Weights of a small image captioner: 9500 steps.
Rows from block 3 of the image encoder, named by matrix and row number. Rows with one number belong to one channel. Each number is 500 + 40 x the weight over its row's rms, rounded and kept within 0 to 999. All counts start at 0. Numbers have three digits each. After the name is the row's rms in percent of the matrix's.
# convs0: first 3x3 conv (encoder.blocks.3.convs.0.weight, 128x128x3x3), inputs 30-39, a 3x3 kernel for each
# convs1: second 3x3 conv (encoder.blocks.3.convs.1.weight, 128x128x3x3, transposed), outputs 30-39, a 3x3 kernel for each
convs0.1 098:487501486492502492473494495491498491468471472467469472492517495495519500456475469522542502544571540507538521530545539519530527498509517527540526520535515477480466502525500519541519514543530530573545557603579547596580495511489517529515546559551542554517571579545578611585
convs0.2 104:512513513470465472433413435457460467437446456415412432519564530492521488495517484535579528501549501485522477478463479452449451456459455459467479443452456454459462491502514450459469451449460505537529479507505485508497513524518461456460432418441563557508520538488499534472
convs0.3 096:421443464452458482514521549464492507481494507523535549523516483491478457457437434535517505552545532496496488472494514453464469465468476500504525482479485496484496464480493480485496542545554461489502485502504522525522455450449538534546600598611458457448493500491542559554
convs0.4 098:560522512569501495543476469531488458532487480527488482458488519456495539458511557444445479443449494440456499543498467534483469500451447529485461524476463511471458555496472560483471539473451537464430540464472517442460537477461574512495584538513555471422561487433526476431
convs0.5 101:570516488555491485535469483486472500495482518506497535521515496537524495531521506519477467518477467514476485504467511514465516514477518510469486516463492528488508550469446566463452559475465509421458538442475534452492585495449585494447589508485501466479522497499524512515
convs0.6 098:487472431508512479519531516463474454492502502491479494530508528520503529506504528506479519504469520491467510525443458534468476568509509544477451547481450544462445495467415507487436522504464504446446511454439533459440517506476504505489507504498447495461486531496488530510
convs0.7 104:567499455578489442554459407555490446574500438530443379462515519472524531489537547441493493443506504457510515590558496586555478548521443539559505549557494519519450558498474567494470538474436540545501542545510511532500484438445500432423494434383533477414520503434492490430
convs0.8 094:495499454497517466512521469472483387490512441506490458472501558453472533456482532495502571486470556480466543552490458539476448576509507547478427525466432561487475497519466491517467508526480524497496525490496543491492494496443495491430512501445420474463463509485472522497
convs0.9 099:470457438459462448502529527543523514529522518539547554500538518508543526474504470483511512487518512468489468570551529515515498559577565570568531536541524523534533487490451493499458531551527527531488526523472568571522460456421489488445530533515459484429480491422507524450
convs0.10 099:491454465507493512494499523528492490526499498494482479490507535498523540526539531419459509442495512474497493595540544543516509499490493564532525539516511512501496507454456498476470489486487518466454485455439481470445432439458484487499517520516430375382459431443448429444
convs0.11 096:460459527471462533453462527468489531488503542506509536479495475522551511513548531449476491482539529487546530502509521520497495502496511504489494525494480519485477471470548471468552450458536502523563491516550470491532487504567439481566437458537425485584425506570430484536
convs0.12 102:495472492497477501519512530467473488493507520523528529560535519507455446467407412547546569513492523496458484490491528474468503490483500517507525497476487508478480515473504512469495529503508493470495495466494506478488502450472540511522576554551442446421481485457498503481
convs0.13 099:465459438477485464497517518512532524501519510492508498479505482491510472496508463457509482479527476499531483512534516508530514516540529554573550535558530525536517492495470510523486522543517516545499527556501539578524484482458497500473514524503472521423484516424524548484
convs0.14 097:472457523482449530452437525471488532477496546477493538460500482486548505487543509435492509455543525458539512501506516517507516479493521502494491515493480514490484481467547484459549468445539497511548487511553476502547481497562443457552420421521421498577416507558431501521
convs0.15 100:544492462538468451540459447499451478493444481505467509492494509501486502494481510514479513523478518509466508532472513533461500527470498510473478520464485531480497556484455558470437557475444533468501547466496536468497560483448570477429581501452512510523509517519513529517
convs0.16 105:523484483534493499522491497500482485523506509518498497499519541488519535489513518443449518420446503438449478501462473515476486514484482513480481522484487527493483507448463536468486532480484459383408500436465500443456510459460549509516559521522464390403491447445464435424
convs0.17 102:455455508460480518481507534481468508483494517504513523493496462541544476549540465440489485487527466488511440523507528490482485529519514522515507504496491501485476436455497438476501460504520444485481455484471472505486401430477419466497435478511373425454417445478421431488
convs0.18 102:519489497533509526525512530492480495514507520513505509508529534496510508497493484451479525430457490442435453493466497501475502513501501507480504505475499517495493502452480515469495530496504456403439477438473507466472537504515557536553566539555428398419461448467451433465
convs0.19 099:454485502474509534513537559483503517497509516548553552509504484471461445433421426533522506531525511464466464503521529474488495477477485506518522497495496517510512490512515500521535539560572496520520506528526512525519484491501540559573569583597487486492509527526542556532
convs0.20 106:543518482494439413520446406497479474470436431470426420504529514482514500481507510499539521474520512472515516536514488483471444489474449508523497474487447454461420514506486481466451519482461498538516471522491490535509483489483459444424469455434510524491473516479500555523
convs0.21 099:444451474462466496443473531457490525459499532468498529487515468511508453475464426477531499504541490478512459483493501518516493487509514493508494496501476486480470454465486461486514465498554477507508484525514495548548469481513437466517475501561470532548454542545478572551
convs0.22 102:482482528465458512433422497448469513454477517452469522461506470492554493490553504431500498456548515474553506467460484472468471489497508486474475490476467510486478460475520446462522453449520454489528440488524464512542481506551422466542415428512458505564455514552473525534
convs0.23 101:530464442537497500526503515547496462541494464508462444481523544502522531531536535431461515467473499506497497630552480564516481528487461594538488564522487526492463547458424539474452524490479569463432532456431525483462448422432499495493531528522503382356523450437524457459
convs0.24 102:464457440437450444469499504521518496520518507536543543492539529494544535465499481480521519478524517449491476566565526514519498556567549576570531545547522535536527488498467476494467503526507533534500518514478544540501459468438467475442503516502499513420495508412512525433
convs0.25 105:538532481530508457554494454517519476519519481509483445502503478519510488501488481494492466491481459469443445536556510560573529518507468519553515537566525487490448519517470525509477525474445523526478539529499525481456477423394459364357509427394558523454506472394498462393
convs0.26 099:480490433490505465535545516491491457497508487514519515514492549462422462418374420522481565521477544496437506537522508511506502524508524552537534503498495515495498517516465500515479530545518511502480516514504528524518441454392528551506583605561461489434510532479510543507
convs0.27 097:460457518465454522455469533482484520489499532514513537499503487535561521500539512458485511490553548481545530511518522520487477522512514519505500530496475534491469474468528471460533465470547506522547493509525488509537492495549427469558453477554412476571417490560441481535
convs0.28 102:438500493419467472477513515441494455490530492526562525560525521523472469479419419582540541525476477463413421501539506518561542494531512523559521528559530499528507482519505468495491469491484513550539493522525460480476439502516404446473444472499464480493442476485482511513
convs0.29 098:479477434484489440493504479443451427471482495468470511508520547497504531491520530516508548501489527482482510559483504540469480569503527547483463538485484554490498485492430490492413501495448519483474521470453529468451470467410474473425477471437429470455469514465488530485
convs0.30 093:488509452460509481466512485489509426492521467520520479509517550494483516489486519535511567513472542499445520527500464493467423506461423528493437501456410529455436468528465443515481462521478514513500517506499524487479489519457461505456484505460474510477483522490464510477
convs0.31 096:491475434523519473525521501448464440488493488470458483513521555498510560477510554499497555486473555456451524525465482567518513577523525543484457567507477566489466497481425526511433531506460523466506542469489539453471500486439505500461506489478445480464493521493476507490
convs0.32 104:510476438511474445520468442520508473522510481502479451493502514500506525504514535447467504449466497474477500559553509558550517519516478569582540554559527519520486536504493532500498514481469528534515535532528512505495444436452436433450476456459435428403442467425463486439
convs0.33 097:479492438465485445460485459453459414469487464488494500505505530505491519500499519518493548514475541500460521528486467524459442536470469520472431527477445555482470476506448466492437471492444504484486512472474514456459473477416467468418487482444438483472470498497480511500
convs0.34 096:488471425513507463521517503446453428491489485478462484507516557489504553483518549502504562483476559458463522548473479570499492591525522558487461579502471581492469495475419522496429523501463528455495539454479545453471482470434501493461501481467433469465478510491465500493
convs0.35 101:518468443535502495533503499496482478494491496493480495463464511445436478437424475467471538476467523483452505483454493491468502492462483504479481484443456498448456508452433524492476532506486481447473518493511521491512556487436579541509610575555444481460507553517504544516
convs0.36 103:550514491553509493539485482497485482514500513520498505510510523515516531505514529480456496461448493462443478505467474513469480511473480513484479523482485529487482520457439544478475545483473475408393525460478516449466537457420572505480573519496479438414504470428478459415
convs0.37 099:450461435484500474533537521495489470489494489493490499506489509438415433386362386531518530512491510480456490517498485492470472506476490543518517485457464491456467489491461503512490539534520504497479519514502530518513449456432545549527598604583463501464509550511517575542
convs0.38 100:478455501470452495459443498468447490486474506493492511442488463489560499488537484409469491456537501467527459493477476499474443503495477491481469499476451501472445468466495460478507471487526453486520465501514489529534449493509439483534462489541424428514446473507489499495
convs0.39 099:518478431564497425569496418544492456547498459548502468484538546480518547489510526505514503498492521498490510542523514540517516536500475514517496509505489519506478536496459572513452576514444535503514542505515535499500536481433583509409582534434566479428565495453541508475
convs0.40 104:482450466463440472478476509526497486512501502527520520492523516503549524490524491472493490472504485446485451556520491525508481550555529550540505532522498537536506498485489487491502496509521505515502489508490502526509458474489463486505445468495503447431479482437461470442
convs0.41 103:548531507544497436577503443548530478531503444515456412508508478499499487471482501509514470483488474455453482549562508557552483523492444523546511525544489482477419529512481529483444549473429530536472531518457521486458464413381489398345534463427559529442505484391516500433
convs0.42 100:531499459544519495525499494478471478497500524493492520533527551527516527503493497515491531498462498479435461491444481513471511507469502507468481516473499519475498524460427556500470541495473498415439536464484517444466574510453586536491583537511468472469511511502496496476
convs0.43 097:441476472467489491475491504547561520518520493500478464509511482483494471449464444543539512563572545511535529552544523544540526554545552568571542556558536534524519470500482490518511511526532494531509528562548531554555459472483518530543526534549525543524562569568557592601
convs0.44 099:551518492553511497540491480502482469512492496521494496498497525495504531484502529463443490453441489448444486505467457512469467498458458507480462509467471512474464530475448546484475540485460496430404527463474515449457554489452580527496587542518506455430529483449502469428
convs0.45 103:517503439534510436526491425514527483522522481501484439499503507502507506506513520458468477455468478474484488563583531576590537527534479541587540545585529500535472527526493541533494515493449513543525541559535505515489433424428401384392439408396445453431417469429433495457
convs0.46 103:462429457447445458491509526544526521527521516534531527490527526508550526493522482459497509456508501450502473556541514521508487552559539561560527538535507537537510484482493483486490514534534501523512496512488532544514465462468475491497504516531470456421452469440454480465
convs0.47 096:486441454504466482497468500486457459487456460444425446445437424511539513550579548438422443488520510502557521495442447451435438458469479497491480478497497473487490484451464468476487456483501490498461478509473467522518429424451467470457448460449464417435460450424472468391
convs0.48 099:459463479432458489459500529508484489491511511520529522446496491480551504478529473432484504456538523453525494515511479486488459548543529508516477487503478491496469455473480432485512455512555480504497458505501470526548459469487435486519430498541447446506426459502433459512
convs0.49 099:555508476564514494547501488498474470506489505514491509498509544487500538468483523466457524449445516450443499507463475520474488513476489516484472514472475526484482533466441555478467549489470487415427521450477517455478567494449593533497609557534493457435520508470507510471
convs0.50 096:492501549486495527485500525457468533479495548483496536432434463520524514555562533386438486471515502509539502522544588483484519497504519488500528494497519474471497481495542467474515459479507481518550446474495438469474483486517469482512470479502376439492427454481462456483
convs0.51 102:454453462433445468464482509506499493504509504524529516472510491501564509477527468438489475452518485447502458520522489499501480547559536521524502514521505516523498464484485459495506482521536490520504473518500494542527447470476442475489454488512487464447456459445472481475
convs0.52 095:457458526464457529455458528476488531485503545487499534490488463535551503535564526446469480487540514503556524502503515510491492489488500505484491518489479509478470474467545465466547447453537501520558488515546465491529476503564448491575438461544416493590426511575427482549
convs0.53 098:480484480470486486456489496544528509536526512541542525465550557468576580443504502438525547431532553408494497534544525529547528519548530538566540531556526513533503498531536484531540469521535511566564484552551475544548498511508452476473468498510476484448441475446457495468
convs0.54 104:489468453502480472502477469484482481516518520517502501537541555521529538502507519504508552460470514438433472477464473502480493519488489509502497523504505535506495452434451498474493511481485405415444477472502479453474490456459515492500518493498438429443468474483428438445
convs0.55 104:469453496486455503468442507452437488474480517455469510447495474484556499501557506415486508444524493460524469467462468481484472486491488479471466490483472486472458454469504470484523471478518439482513465507522485522527426479513445476527442447502424403520470469511492483486
convs0.56 095:554543524543511489541497467525516471529502475526485462451465498450468508451480532441425477431425477430443490538527486510487455483456426532537490515498466505482436530511488523484469522478446521512457513483474502463458513462452559518504581550526519487407517486409485466403
convs0.57 096:541456469538487481529505477502452431558534507554513469458522575443498548444488546430506585382452533392420508541480472594553524570527484540504475567544517570541500506454520515490515514502487483460534501469537495432490527470449495476467505493483477446405490485440449454451
convs0.58 104:462462439466478460477502516516516510507513506502506508486497464497499455505508459471503486498516478512529490523523507504503493540546544530530510505507493507506497488505468489514468501528502517526480515517467537547501485480445491497451474496471451499438455476413474502462
convs0.59 104:457462505464485513487508531492477516488497520508517524504500468549545490549543483445487487494522483484506457530522541486480486531518512526525520505500500501493484443448490445472498475507515435462478449472459467498474394416467433466499448477507357415466406444486413430483
convs0.60 104:565514484560501485545485481491475492502484514513498526513518507526523505513516513503478477499471484496475492507465498515466496513472501512475478518466482527480492547467439564471454560482465505417428545458476542463484570473410582497444598528496507457451530495474522508479
convs0.61 096:468474524461453509468477520468472491476488514506507520487495481501530488491526495475503524481539532471530522498526531488494492527528528497497488505492480515488476468492539456469531460472533491515543465490522457480530462478511411461529432457528411471564409477547429459523
convs0.62 097:482475436492505449496508479447449418481493484477473496508525554491505543479511537509508554492486539471472510563497504556491483580518525563495469552493482566493493489493432498500419503500452524484482530474463532468457465462412471470422478469440426468457471504475478516486
convs0.63 101:562506471566502474554487470509470454514483487524497506472504531467499527454488523459475522450463513446450502517474474518474482513468482524483468522471471524476476539468429555476447553487461502432423526456476521460480560482424590522468603552516509472428537510450523512461
convs0.64 105:474400474499438483497461486501469474511485483489479473452499490488553522500544502417467479457512494470514467538516477534518469542534496526527493533524486526521476466454483494491496501504501459482485493502486517528500407429497452468506444459483445400428485475455491477463
convs0.65 101:454479477443463471501510513458480471510526510530538525592551552505453474446405430604576595517482518467436463485491490502507505506510507511512500511499487513498486489493490468474471494497496513518507499497497491485490477476480473476489506508514477486480482493491498500492
convs0.66 108:498475488522497513509500510491482496520512525517505508536553543529540527513514502478500526464485501453450463496473499509489507514501498503486508517496511519503496471438471508466498516487490418397440470445479486450469487447468525489517535504518423376414456435469428419451
convs0.67 099:445477495464488501460479490510518471474471448456446435524519493488500481458469449561558532566575555511528514533555535525537533534536546568574536559566549523521518472505504495520521497510513512532518539552550532537538485496514534546562506521537510486491537532533529550556
convs0.68 101:547510497553509508539492499490480476513502512520501502506516520501514514493511513476472506455461497455447479502463463510464480503468475515484469520474478525482473518466453542487494545493482459398400519461489514456474543469461581530520583536526453436412486475446468458424
convs0.69 104:557527494551510507542502509490477497496487518509497523532511502539516501524512514518480487514474483512475494499459488500445480504467491510473471509451463521473481541472446558481471561498487498411412542459475549473485560475430582513485593535514470445437507487474508501479
convs0.70 099:571540521556497477550481460513492485515491500525494504479472501490488517485496539475442469450424478439435486521493497514470482495460477508490486508472480510479474547492492542459464546469449519476479513447478508441477565491475576496475596525502553514492524496462510491452
convs0.71 102:452429413507497489528531526519509496508505502502502508486523512484525503460492461477508504488523509475505490540528514525508505529518511555547530522514502506495484480463445531522503541549535513506486552544521559556540463441417517511491568567561464462409521520485521538515
convs0.72 097:477458432506502481517519521433441429482490496484475493531518545516508550492500538523487547505469542461436501526448468564502496571517513536467453577506474580498476502459414531487427535503466529449477550456459549452442494482459508499487515497493446463466498509504469488497
convs0.73 095:452458534459456532451464524456481523476498540486494522482485456532546493537557514450479488498544518509557527491508526507496497505503513493491492515493483507478472465470552459464545451458531492517564484514547466493528483501565435482564430450528410492594422499581427477548
convs1.1 092:537524536523515536494498535533496511506448465472406417444485498497538539523560554450500494477538537518573577511495511463445476440416452438444457500504510515510514522524531544554564549562579498502516507514533507514532526500497511484488487458460554542512552542534537533543
convs1.2 092:485486516466443487493453488483435455456396422446390415470480472478502481556584538466473458470481466518525494516508513460446457431406431449460465461463472505510512502488496478447462500461471533528515479470456474458445547549557515511519524513516508533515515518514511510502
convs1.3 107:491487492489490507494485512477464433478466441505495470462469479423439471393438479500503517482487516495513536538542526483490492481480489535551534532538526524522510501501491479478481476473485533533513500507500478494495483483503497502530469470498498493516489478501470455474
convs1.4 103:498500533530559566579609589569535553553525524548531532583521486560520481545504465549491456515478457518487468465467472493502512493510510514519525507520532534542557476503524469523542483556566474456440468448440425417425527514515556550537506509506519486537505476537484453516
convs1.5 101:519470492535512506558552520585506528576497494541478473537493477523540522549571548546538488522551514560582536505495472542504478519468441556490475536472454549485477466471478449477480454501487486477414492489426456458405521489471546523489503484460587520518567509527557493513
convs1.6 093:466459471474480493500516512485458494506485522518507546492469483476479513453472522574544526527522526491487505528545513551527510514485519553540516539524512552550552424450437442474470447510497463459383450459399427441424510509490538546518557565534539460454537472459560497468
convs1.7 091:508516536527541561568575587561544580553544559534526536565524489616572515644609538520462405537478423542474409530536528512550546488530541492515524540569575573599606501486513498506528497522542544503491547523501506494478484488495473458470436431452501494527494463522477440483
convs1.8 112:495531539481537553486549560442441510446453527447462536499459475484459485491466497567521502546517510543515514502535529519516531474472533466472495429440462439460494454500508450514520441525526457481421466494440444471440518534499536566526505549519534482489536512515551533528
convs1.9 091:487460465497478498508506532511485535510481547467440506456456464521518511531515511454460428497517494528525501521530512509513525480462495481489485530527510530516503486465464519504513532530539510499472541531504542536514535533511568583559553555529579549547558536555546531550
convs1.10 111:507505527544544568522536567495487510530532548549551561573521479587540495517477457534461418554494465524468463471473467496521535484514544509534528568585570567590588454450464518516528506509547417407392469481461494511485452454472509514525526524541476482515487482508501490503
convs1.11 125:471513492505541512531560537493478482487479488477467476531527517563553547572569575508522513539540529537546536498484482478479479472482487479483492515527512525539511491492460511504478520508488455459467450451452458459437465491540496503534497488501480510518508517519511516520
convs1.12 093:482478490478499519469499542579533526550517507539529526547531501497510507464481490550527505507498494507501509512510477545515477561529487510501485494461449513479471502482478486468482478460494509479452499474459501480454544544562559586592479515533502505527479489510455465494
convs1.13 090:480464469484469475474478486536542569522524560497500531430450459484514517488515516401432446463506519467496505512538529504524526483512507484493489555562552574573563458473472502519517508530534478494489512529527519530529546509508568534536546503502495495517494504519458479494
convs1.14 115:476531495496540509527568542512494496495484491485470482501511507541544543581580588500523517528537529543552542515501510489494502473486500478491506513531519531549523498503463508506474522516496469479488456457460457454435476495539483484515492475487484516514505521520513529525
convs1.15 119:519504532525528542539548538553487530537478504500453479519476500502502530534544560554548512532553532566584564506513503538516505517492480527480493520482483519487495472507523457511523448516512467474440472479442451455425533533516525521501474473470595531512576530520561526520
convs1.16 091:553530550567558575562578593565544561557543544552540541570537485546528492518506485551496478515477471505468471477495491501517526477487492537547544528530533548545555519501523519503541525525576472462437481475448454430416500489489553553542538533522484464513483463512482461487
convs1.17 101:485536560524560574552572583496486525517511557541526561524501454572556510543535498527504469576547518551525506486463464468459489462475529497497509547550555583588588469471487520509520552524548432424440440442487471463508449469508489513543501511537456473514491486516504500529
convs1.18 099:508498520531532544518533553555530539556540539558545546554535486536528496507504488558517486534500488524489486489481466510501502491479484532526518529513509542526524486463481505476500514481527449428405460457436444421391496491497554565559553552547473456490480459485483461466
convs1.19 107:464461454480478473489482481483479448471465435488484452430445467411428468366415476476490517451471510447479525525531508480484466474480466514526503508511495496497479467466453454452446467462454516517502484492484462477478489497518508516539475480498469483504477489510475479492
convs1.20 084:533548586484500573500511582515503531486482511458453482564571528538556498569588522530521475523516467551533479513512518495493511456446473494504518491490512512514533530520567472456529466446522552531523514496487498468465577581570513516505507514495546567567521529534536535527
convs1.21 097:479502488499535530523575556522490511494464517474454508426467469485521533543582590446525535495562564530593590538515532502496541479485544479482489510530530551568552531505485549534522568563540494493507480485514491495515518523562521511532503488495520537523518521505507517511
convs1.22 092:465522518490525533529574571521506547493492543468465522444483485521546540586604596470506504514533527533552541509511556458479556438462543447481526496525546524543550509501487525511505529517524481506530454476516454469492490517570475477523462453471504525511510522513498523515
convs1.23 107:490487490542557554538574562482470504530523540539540543576504469591524486514460457530420375557484457536466466455467465499539543486531531510536516568591550549591561449445444521529518502543539447420402512490464540531493472452462541532535545538553468462487491487523506494532
convs1.24 087:475448469475456491479480527516493555520504569485471541472455462534520518554533534466458433498504485513512488492515513492503525475467510480494502534544542539542548480465469525509520528520538484485473510511499517516511548563545573600576540559541556518511544510511520504504
convs1.25 087:572588588553580567558570542570559545555550532542543532568550512511504467499495456514499477470448432456433413525521477546554504517533494547549531550559543571580559554548555515526523519525518540505481542528501508502488543552534508509491507502464519545577503509540502492510
convs1.26 122:474520549509552577537569596461448472457435471445436470490464470471441456447445468526481477521486498545510547449465466484493505479478491450475493458457469454451476461507523486536551496551571473487483494502509500514521530557554550581575514556558550523534569554570557550578
convs1.27 108:457500484506547519534577550501483502498489521474466500506505500549543543563570583483507509529541535532558556487472481471479504460482515462473486516535523531551526495488458532521495538534513448455473451453460465470460470509564502520553502506521496516521512516518508516520
convs1.28 103:479512492442469463469498504546566543512538528487513511492507490453481462469511479520514506486478467490488468568581545562575541516530502502527495498513492499515494518532502466474451477479459562561542540548536504515496492517501473494482483503486520528531502502504524512521
convs1.29 100:518512517505520531516534538463432487476451510470458516494478498488487515486487525563537510544541530530524522546567513549533491489453469535496479508478466503495495486496487489513503471519504487489419480492428443463430522513473546544493534538494528463456535494486562523504
convs1.30 113:478522526460523519466545542480478522471481537473498561473452478470452479488465485547505486514483474498467458502473481493436469453434495492454476463437465492484512438490485429490488440514519476475433462449425459439435530562520523577529470536506538486485537505490518488482
convs1.31 101:484487497493509524509534536487459510494471522493479534500478490489488523476477531571547523543536535520508516522562526543542523498480517538537509516513496512519521434468463452489490447516502462484405456491425415461437515521496530544514524542518545470446549489468576521482
convs1.32 089:486497549466480537489509549586589600569581585546560561552540504530527495513513484506469453483450435474438420543557541553575566524552542538568573566592602586608611523527551495498534484495535537528517527528514498498487496516523468481485445447442488474526476445491467428460
convs1.33 101:495522539481527541498541542488472521480470520471470522490468483487479501496483510568536512539524512519498493529541525515488496438417463512487497470457469475474497437493495427502504427511504478482428478481445425422421517540496533565512502543500547481483548506500554511506
convs1.34 100:494496511500518540511540549481459509488471526487482539501475488482479515465466523573545521544537534522509518520558526542542529498486527532530511514516504510523526438467470459490502449517512455480396451489417422468440525519493539545510534544513545466452548487471575520487
convs1.35 090:454446479478494518527542551519475528514465506516475504551517493526540513544553528546543497551567536604607577477481466522498497549505517499464476461416439482432474418452469424462483463507524442432408469456447471454451557540512586571530482479452603546523593544543577526532
convs1.36 083:558510526562543549578591580584551569562534536539520523578546492547541499530520486567525488521499478510488468492506483521520508495485468534526523511496507542517532534507519492488517502520547504491451494475446454429416515504502553553537503499490517492524503481522492466497
convs1.37 105:495511514504538538526554556452429456465434472469455482506489494496472465466466465500481487508497507550540555475469460490479484490472481437449466441436449440432451496506510494517525515548557499494487502494498526527535536546526570590562525560544516502509537534546528530557
convs1.38 090:450494531496531563543582599543525579513513582482486553466466452541534532571584579478487491520517520524528524493508540445483543421460526451498531498545559535561564508497519536519539541522548484509550464496547477494525459503564469497537459465482510520526508510516485505510
convs1.39 162:475516521493537541531560556466433498459436490436427479541472483569511514620565547544506466545511488575534514475506532452500535444492524460486518466507537495530551446517523444533531464549538460484486436479479419474471505503485497499485485496487509483488509479524507474531
convs1.40 087:458475531490488549517533591521522576515520578495497563482452430562531510552535523475434418510476464495468455492497512456479520438476547478502514532551557563581592482485506522516541544535574461479484463488503490511533503526558531553576534537555473462488482461473477481478
convs1.41 092:580590592567590568601600558545529537529520517516516513587535489564521463577538468542508449515475425519474417508502473512525490498511488530522513512517512543547543550556566515541531532547526543489490529504487501485474568572537515524495489508463541574594520535569513519541
convs1.42 091:506459485515496503534543532559508540543495509536501513545520487536548523538544528570553510538542508544541511502492469519486473503459455521475477484433451519464497446444457431440456457483495479453407482455422437415400535524506574572540521521498574510485558498491547480474
convs1.43 105:526515518539531537529520543488461483467436463449420436475504525506541554509544551465499497495542549520568580530534540484493518458454488473485498511526536504513522532535535572576568577577568515525540514530545500519527514502511507488496465444455547541522562553549554554557
convs1.44 091:531499525545547551578597581566533555550519521540518520578530482549526482535508465556512474517495470520494467484490480511506506499491485528516520502488504533509529502496513475497521495538557488470437471447427436415412526511504563563544509510501523498536503486533488462508
convs1.45 082:490531571466509554507538570572571575558565563535540540552556514522539491514532482511477453495462435488449416531545523545569550513541527543563558571591587599615606505522544473491520482500533541524503532528505507503485502513514468467465474470454504501556495467522499456487
convs1.46 084:457461508490479520510513549495488548493495566472472547478461448559534517529524519459434426511496497500488483484483491456480514413454516470496505524539541525545556472459469528505514547528546458461465478488500504516532507524551563587605578582595483476501489480489480492491
convs1.47 095:528500521544525554558555576504490530494478526499475522513500467567557515518507481451428407503485469470453440496477447461471474458472497511505496567555536568549531501471465531504507515506537479473469494483480499477474450467492433455474435444475510509536480498538475494534
convs1.48 092:454488529518541552563586593496494552493505576498498563471460439564542511560551523466470460540532510520519503501488515456470536409451555463487509515539548538554565500485502552532539582563583459467503468476520495503547463507565501537577510523551467478495490491504490525535
convs1.49 089:499463501505508533537560562558504545552504520544509521574524483551538504552532495581544498543535508561544510484481474519498503518494495521502505502476492528494523453461482429463495446498528467453413460446413425409394539520517579571554515512505560507515533485513518469490
convs1.50 124:473508511508537534516521518474462461509501497531511499555544510568564537532529524539527499573553537542537538495481457504501488521532521518518499567566532576573543454461451503496477512485474438422416476468465495490469437447486477490524488498526453461520487478526518502533
convs1.51 087:449475511486503525520540564514507559505504572488483558448444431533525509550550531434445445495506497487502491497503526459481534420460544461483503522543552545558568490494505541537544567559574464482504475494527496511547507522565527538570513509531482482496484483494471500509
convs1.52 133:467511488501542512524555531490473468480472471474464462537542531568566557572576580504521512535541531536549540504490486485484482480487485492489492520528505526537502490496464505504479511502478465464471459457458464462437458479526491496523498486496465499513497509519506509520
convs1.53 085:466463487466455475495481502522527577500515578471483548419415393507498475558552530448458451482492474498510484509526553466500548417455521421461478494528539515541549464463480504499518526518537490511530498523551495517548552558583553551578536523546509515519515516519501519518
convs1.54 079:522515541521525552531565597573560581543544561530535555566549502546540520530519515586541509540496479519471465497505488516512507485477468523534535503502517533528548520496524488461508496480543497486459494496464460455420511520527540569564505526525494468469505473459506484447
convs1.55 091:459507542477511561524550598552539587517524578495504556491490463565549529601599573493486476522501494529511498507514535462493541428461515454497528488532553540562572505493514512494525531497539497512551471503558480490516440490549447485527433451485491514524504503515481497507
convs1.56 097:524521543546574579585608589562535551544531531539536537583545495539513467514484443537496457495468445492462446477476463526523516527533513508504506513507517546538546524515526510524544530549558493464440485455437467450436524512511543552540497503501487482531479486530476475517
convs1.57 098:517501523511513545509551601538521564527524553527526552561490458571502473577507489577492430567481431554476438514540551513539565456475530500557586490530558502532563495490518476495532466488559511503492520537515468492482514541550553579578495529538495470469527481480528488472
convs1.58 090:486478476497491481501501494498490535494491544482477533419448451489522524463498511419444447472520526442491505456467475459467483439454480487488504560558567563554577469482477516521520526538541467482479500502499521516516529502491542525521559529510543516511533523514523509506
convs1.59 099:498540563536562577559569585506489526526514555548528556528513471570563522538536504535513477578551522550525504495471463473461486467474522505503513558556559589587586474473491524511525552521550438429441448449490477468508449465497488508534499507529467476517495484517510495524
convs1.60 088:529480498540524517569572540593524544579514508547498490559515485535547517550554518561540493527539506560565518499498469535507481518478448550508495534489476549496493476478488449480489455507502493484421492481429452448411527499489560542512496483458576519541551500536533477506
convs1.61 107:470522511519548534552591571513504517525522540525522540490495489548540528561553541497504498547541521528532514500481491477482507459486522488498512543559548557570549497484444537520487550540525448453468463455467475472478435476534468489533474487517463471480491485499507506523
convs1.62 100:511508518498518535509533540465441500476459521473466529503481497491484513484481521571541510546537526531519516537569524541539508480458485525505491498482473494497499479489486480507504466516508478486416470491430436463432524518481546551505533544505532462454535490482558519497
convs1.63 089:507477511518521537559576567573523567560513529545511523579518480555534496563532492593552496554540502578557513493496487520504505510494492517512517492483501516497524470480500442482508450512533488467431480455430435420412533520510566560538490494484564520532539502533518479512
convs1.64 082:488505564503505582524533610559552606537546596511520566517499464588569532581570535485439419520474460524479459511529539471516559421472532502538555541569581558578590515509530533520556533516571502511523492523544485511526458490536469507546454476511475482517481467501474467481
convs1.65 109:464472469422440443429449466550550548503508518478498514525515497500502501506525524525507496499477468526516508552561526543542506506508478485498479445448438463471466501492478445446440448452453560550535538535531510516509513542544496540537440481487534531527526520496496488476
convs1.66 090:515523547534543560527538566564542547559548545557545542557529486550531505527514498572518489551496479536479465490490475504508506458459456523535532535538538547545543488478500505487518516488534460450435474483474452443433472481490529553550541554553473454485496467473503473459
convs1.67 093:470469483492497515495500528496468470464435437458433432445477491492535549486530537455479489481520542485534560533536541484491515462465503502512520553562566531540538505509511537549554555566574514517524500512522482500512476472497492488514462452479501500509520517534519521541
convs1.68 087:544506525555544552571584579578551563557537537546535534573554505536540504513513488550517494506489481502480475484499478509508497506498480525520517503490498540516529529498509499477512510509547496477441482465438454428414523509507571570555512508498491475515479465511466451483
convs1.69 086:522477501534530526554573536589527543576516509552506497554534507521553532522548524548527493509525508540549522488482455524490467525480448535490479523475463553496491477470480447470485455505501482462408476463418453445412522493493569554528502493467557499528532478516516462492
convs1.70 093:536497530553540550582579558581531556560520524540511511586534486541522479542519471563534472515503459526509459506494477535516504510501478536504505514485503541505520508500517480500520486524528502473443487459439448432420531515507544540522503493489550516540535507532521486518
convs1.71 106:483453467512492513514500524482457492491460505473447495449452450506502495481483487439437423500513509509507499494499486460467480455447479468480468511514502504505497492470466527510511544538538486475460510505492542539524524510513593591585580571560541516509545519517534520525
convs1.72 100:504486500498508523505532533491465499497475509501489526513491492484491515453470514588569536543545537505507512527539507547531514498493517544532508531520508529536533419443444439469482437506500454461372455476399409451425530526502554554524554556523545467458547482466570503468
convs1.73 122:469520491511550515537570538497481477498488486492483480535531515572562548574569566510522508553550531542549536506488481490486476486494484494492496533539516536544509496501461522515477528517483459454465460453452465461437452479531484494527488479500474497514503502516508501521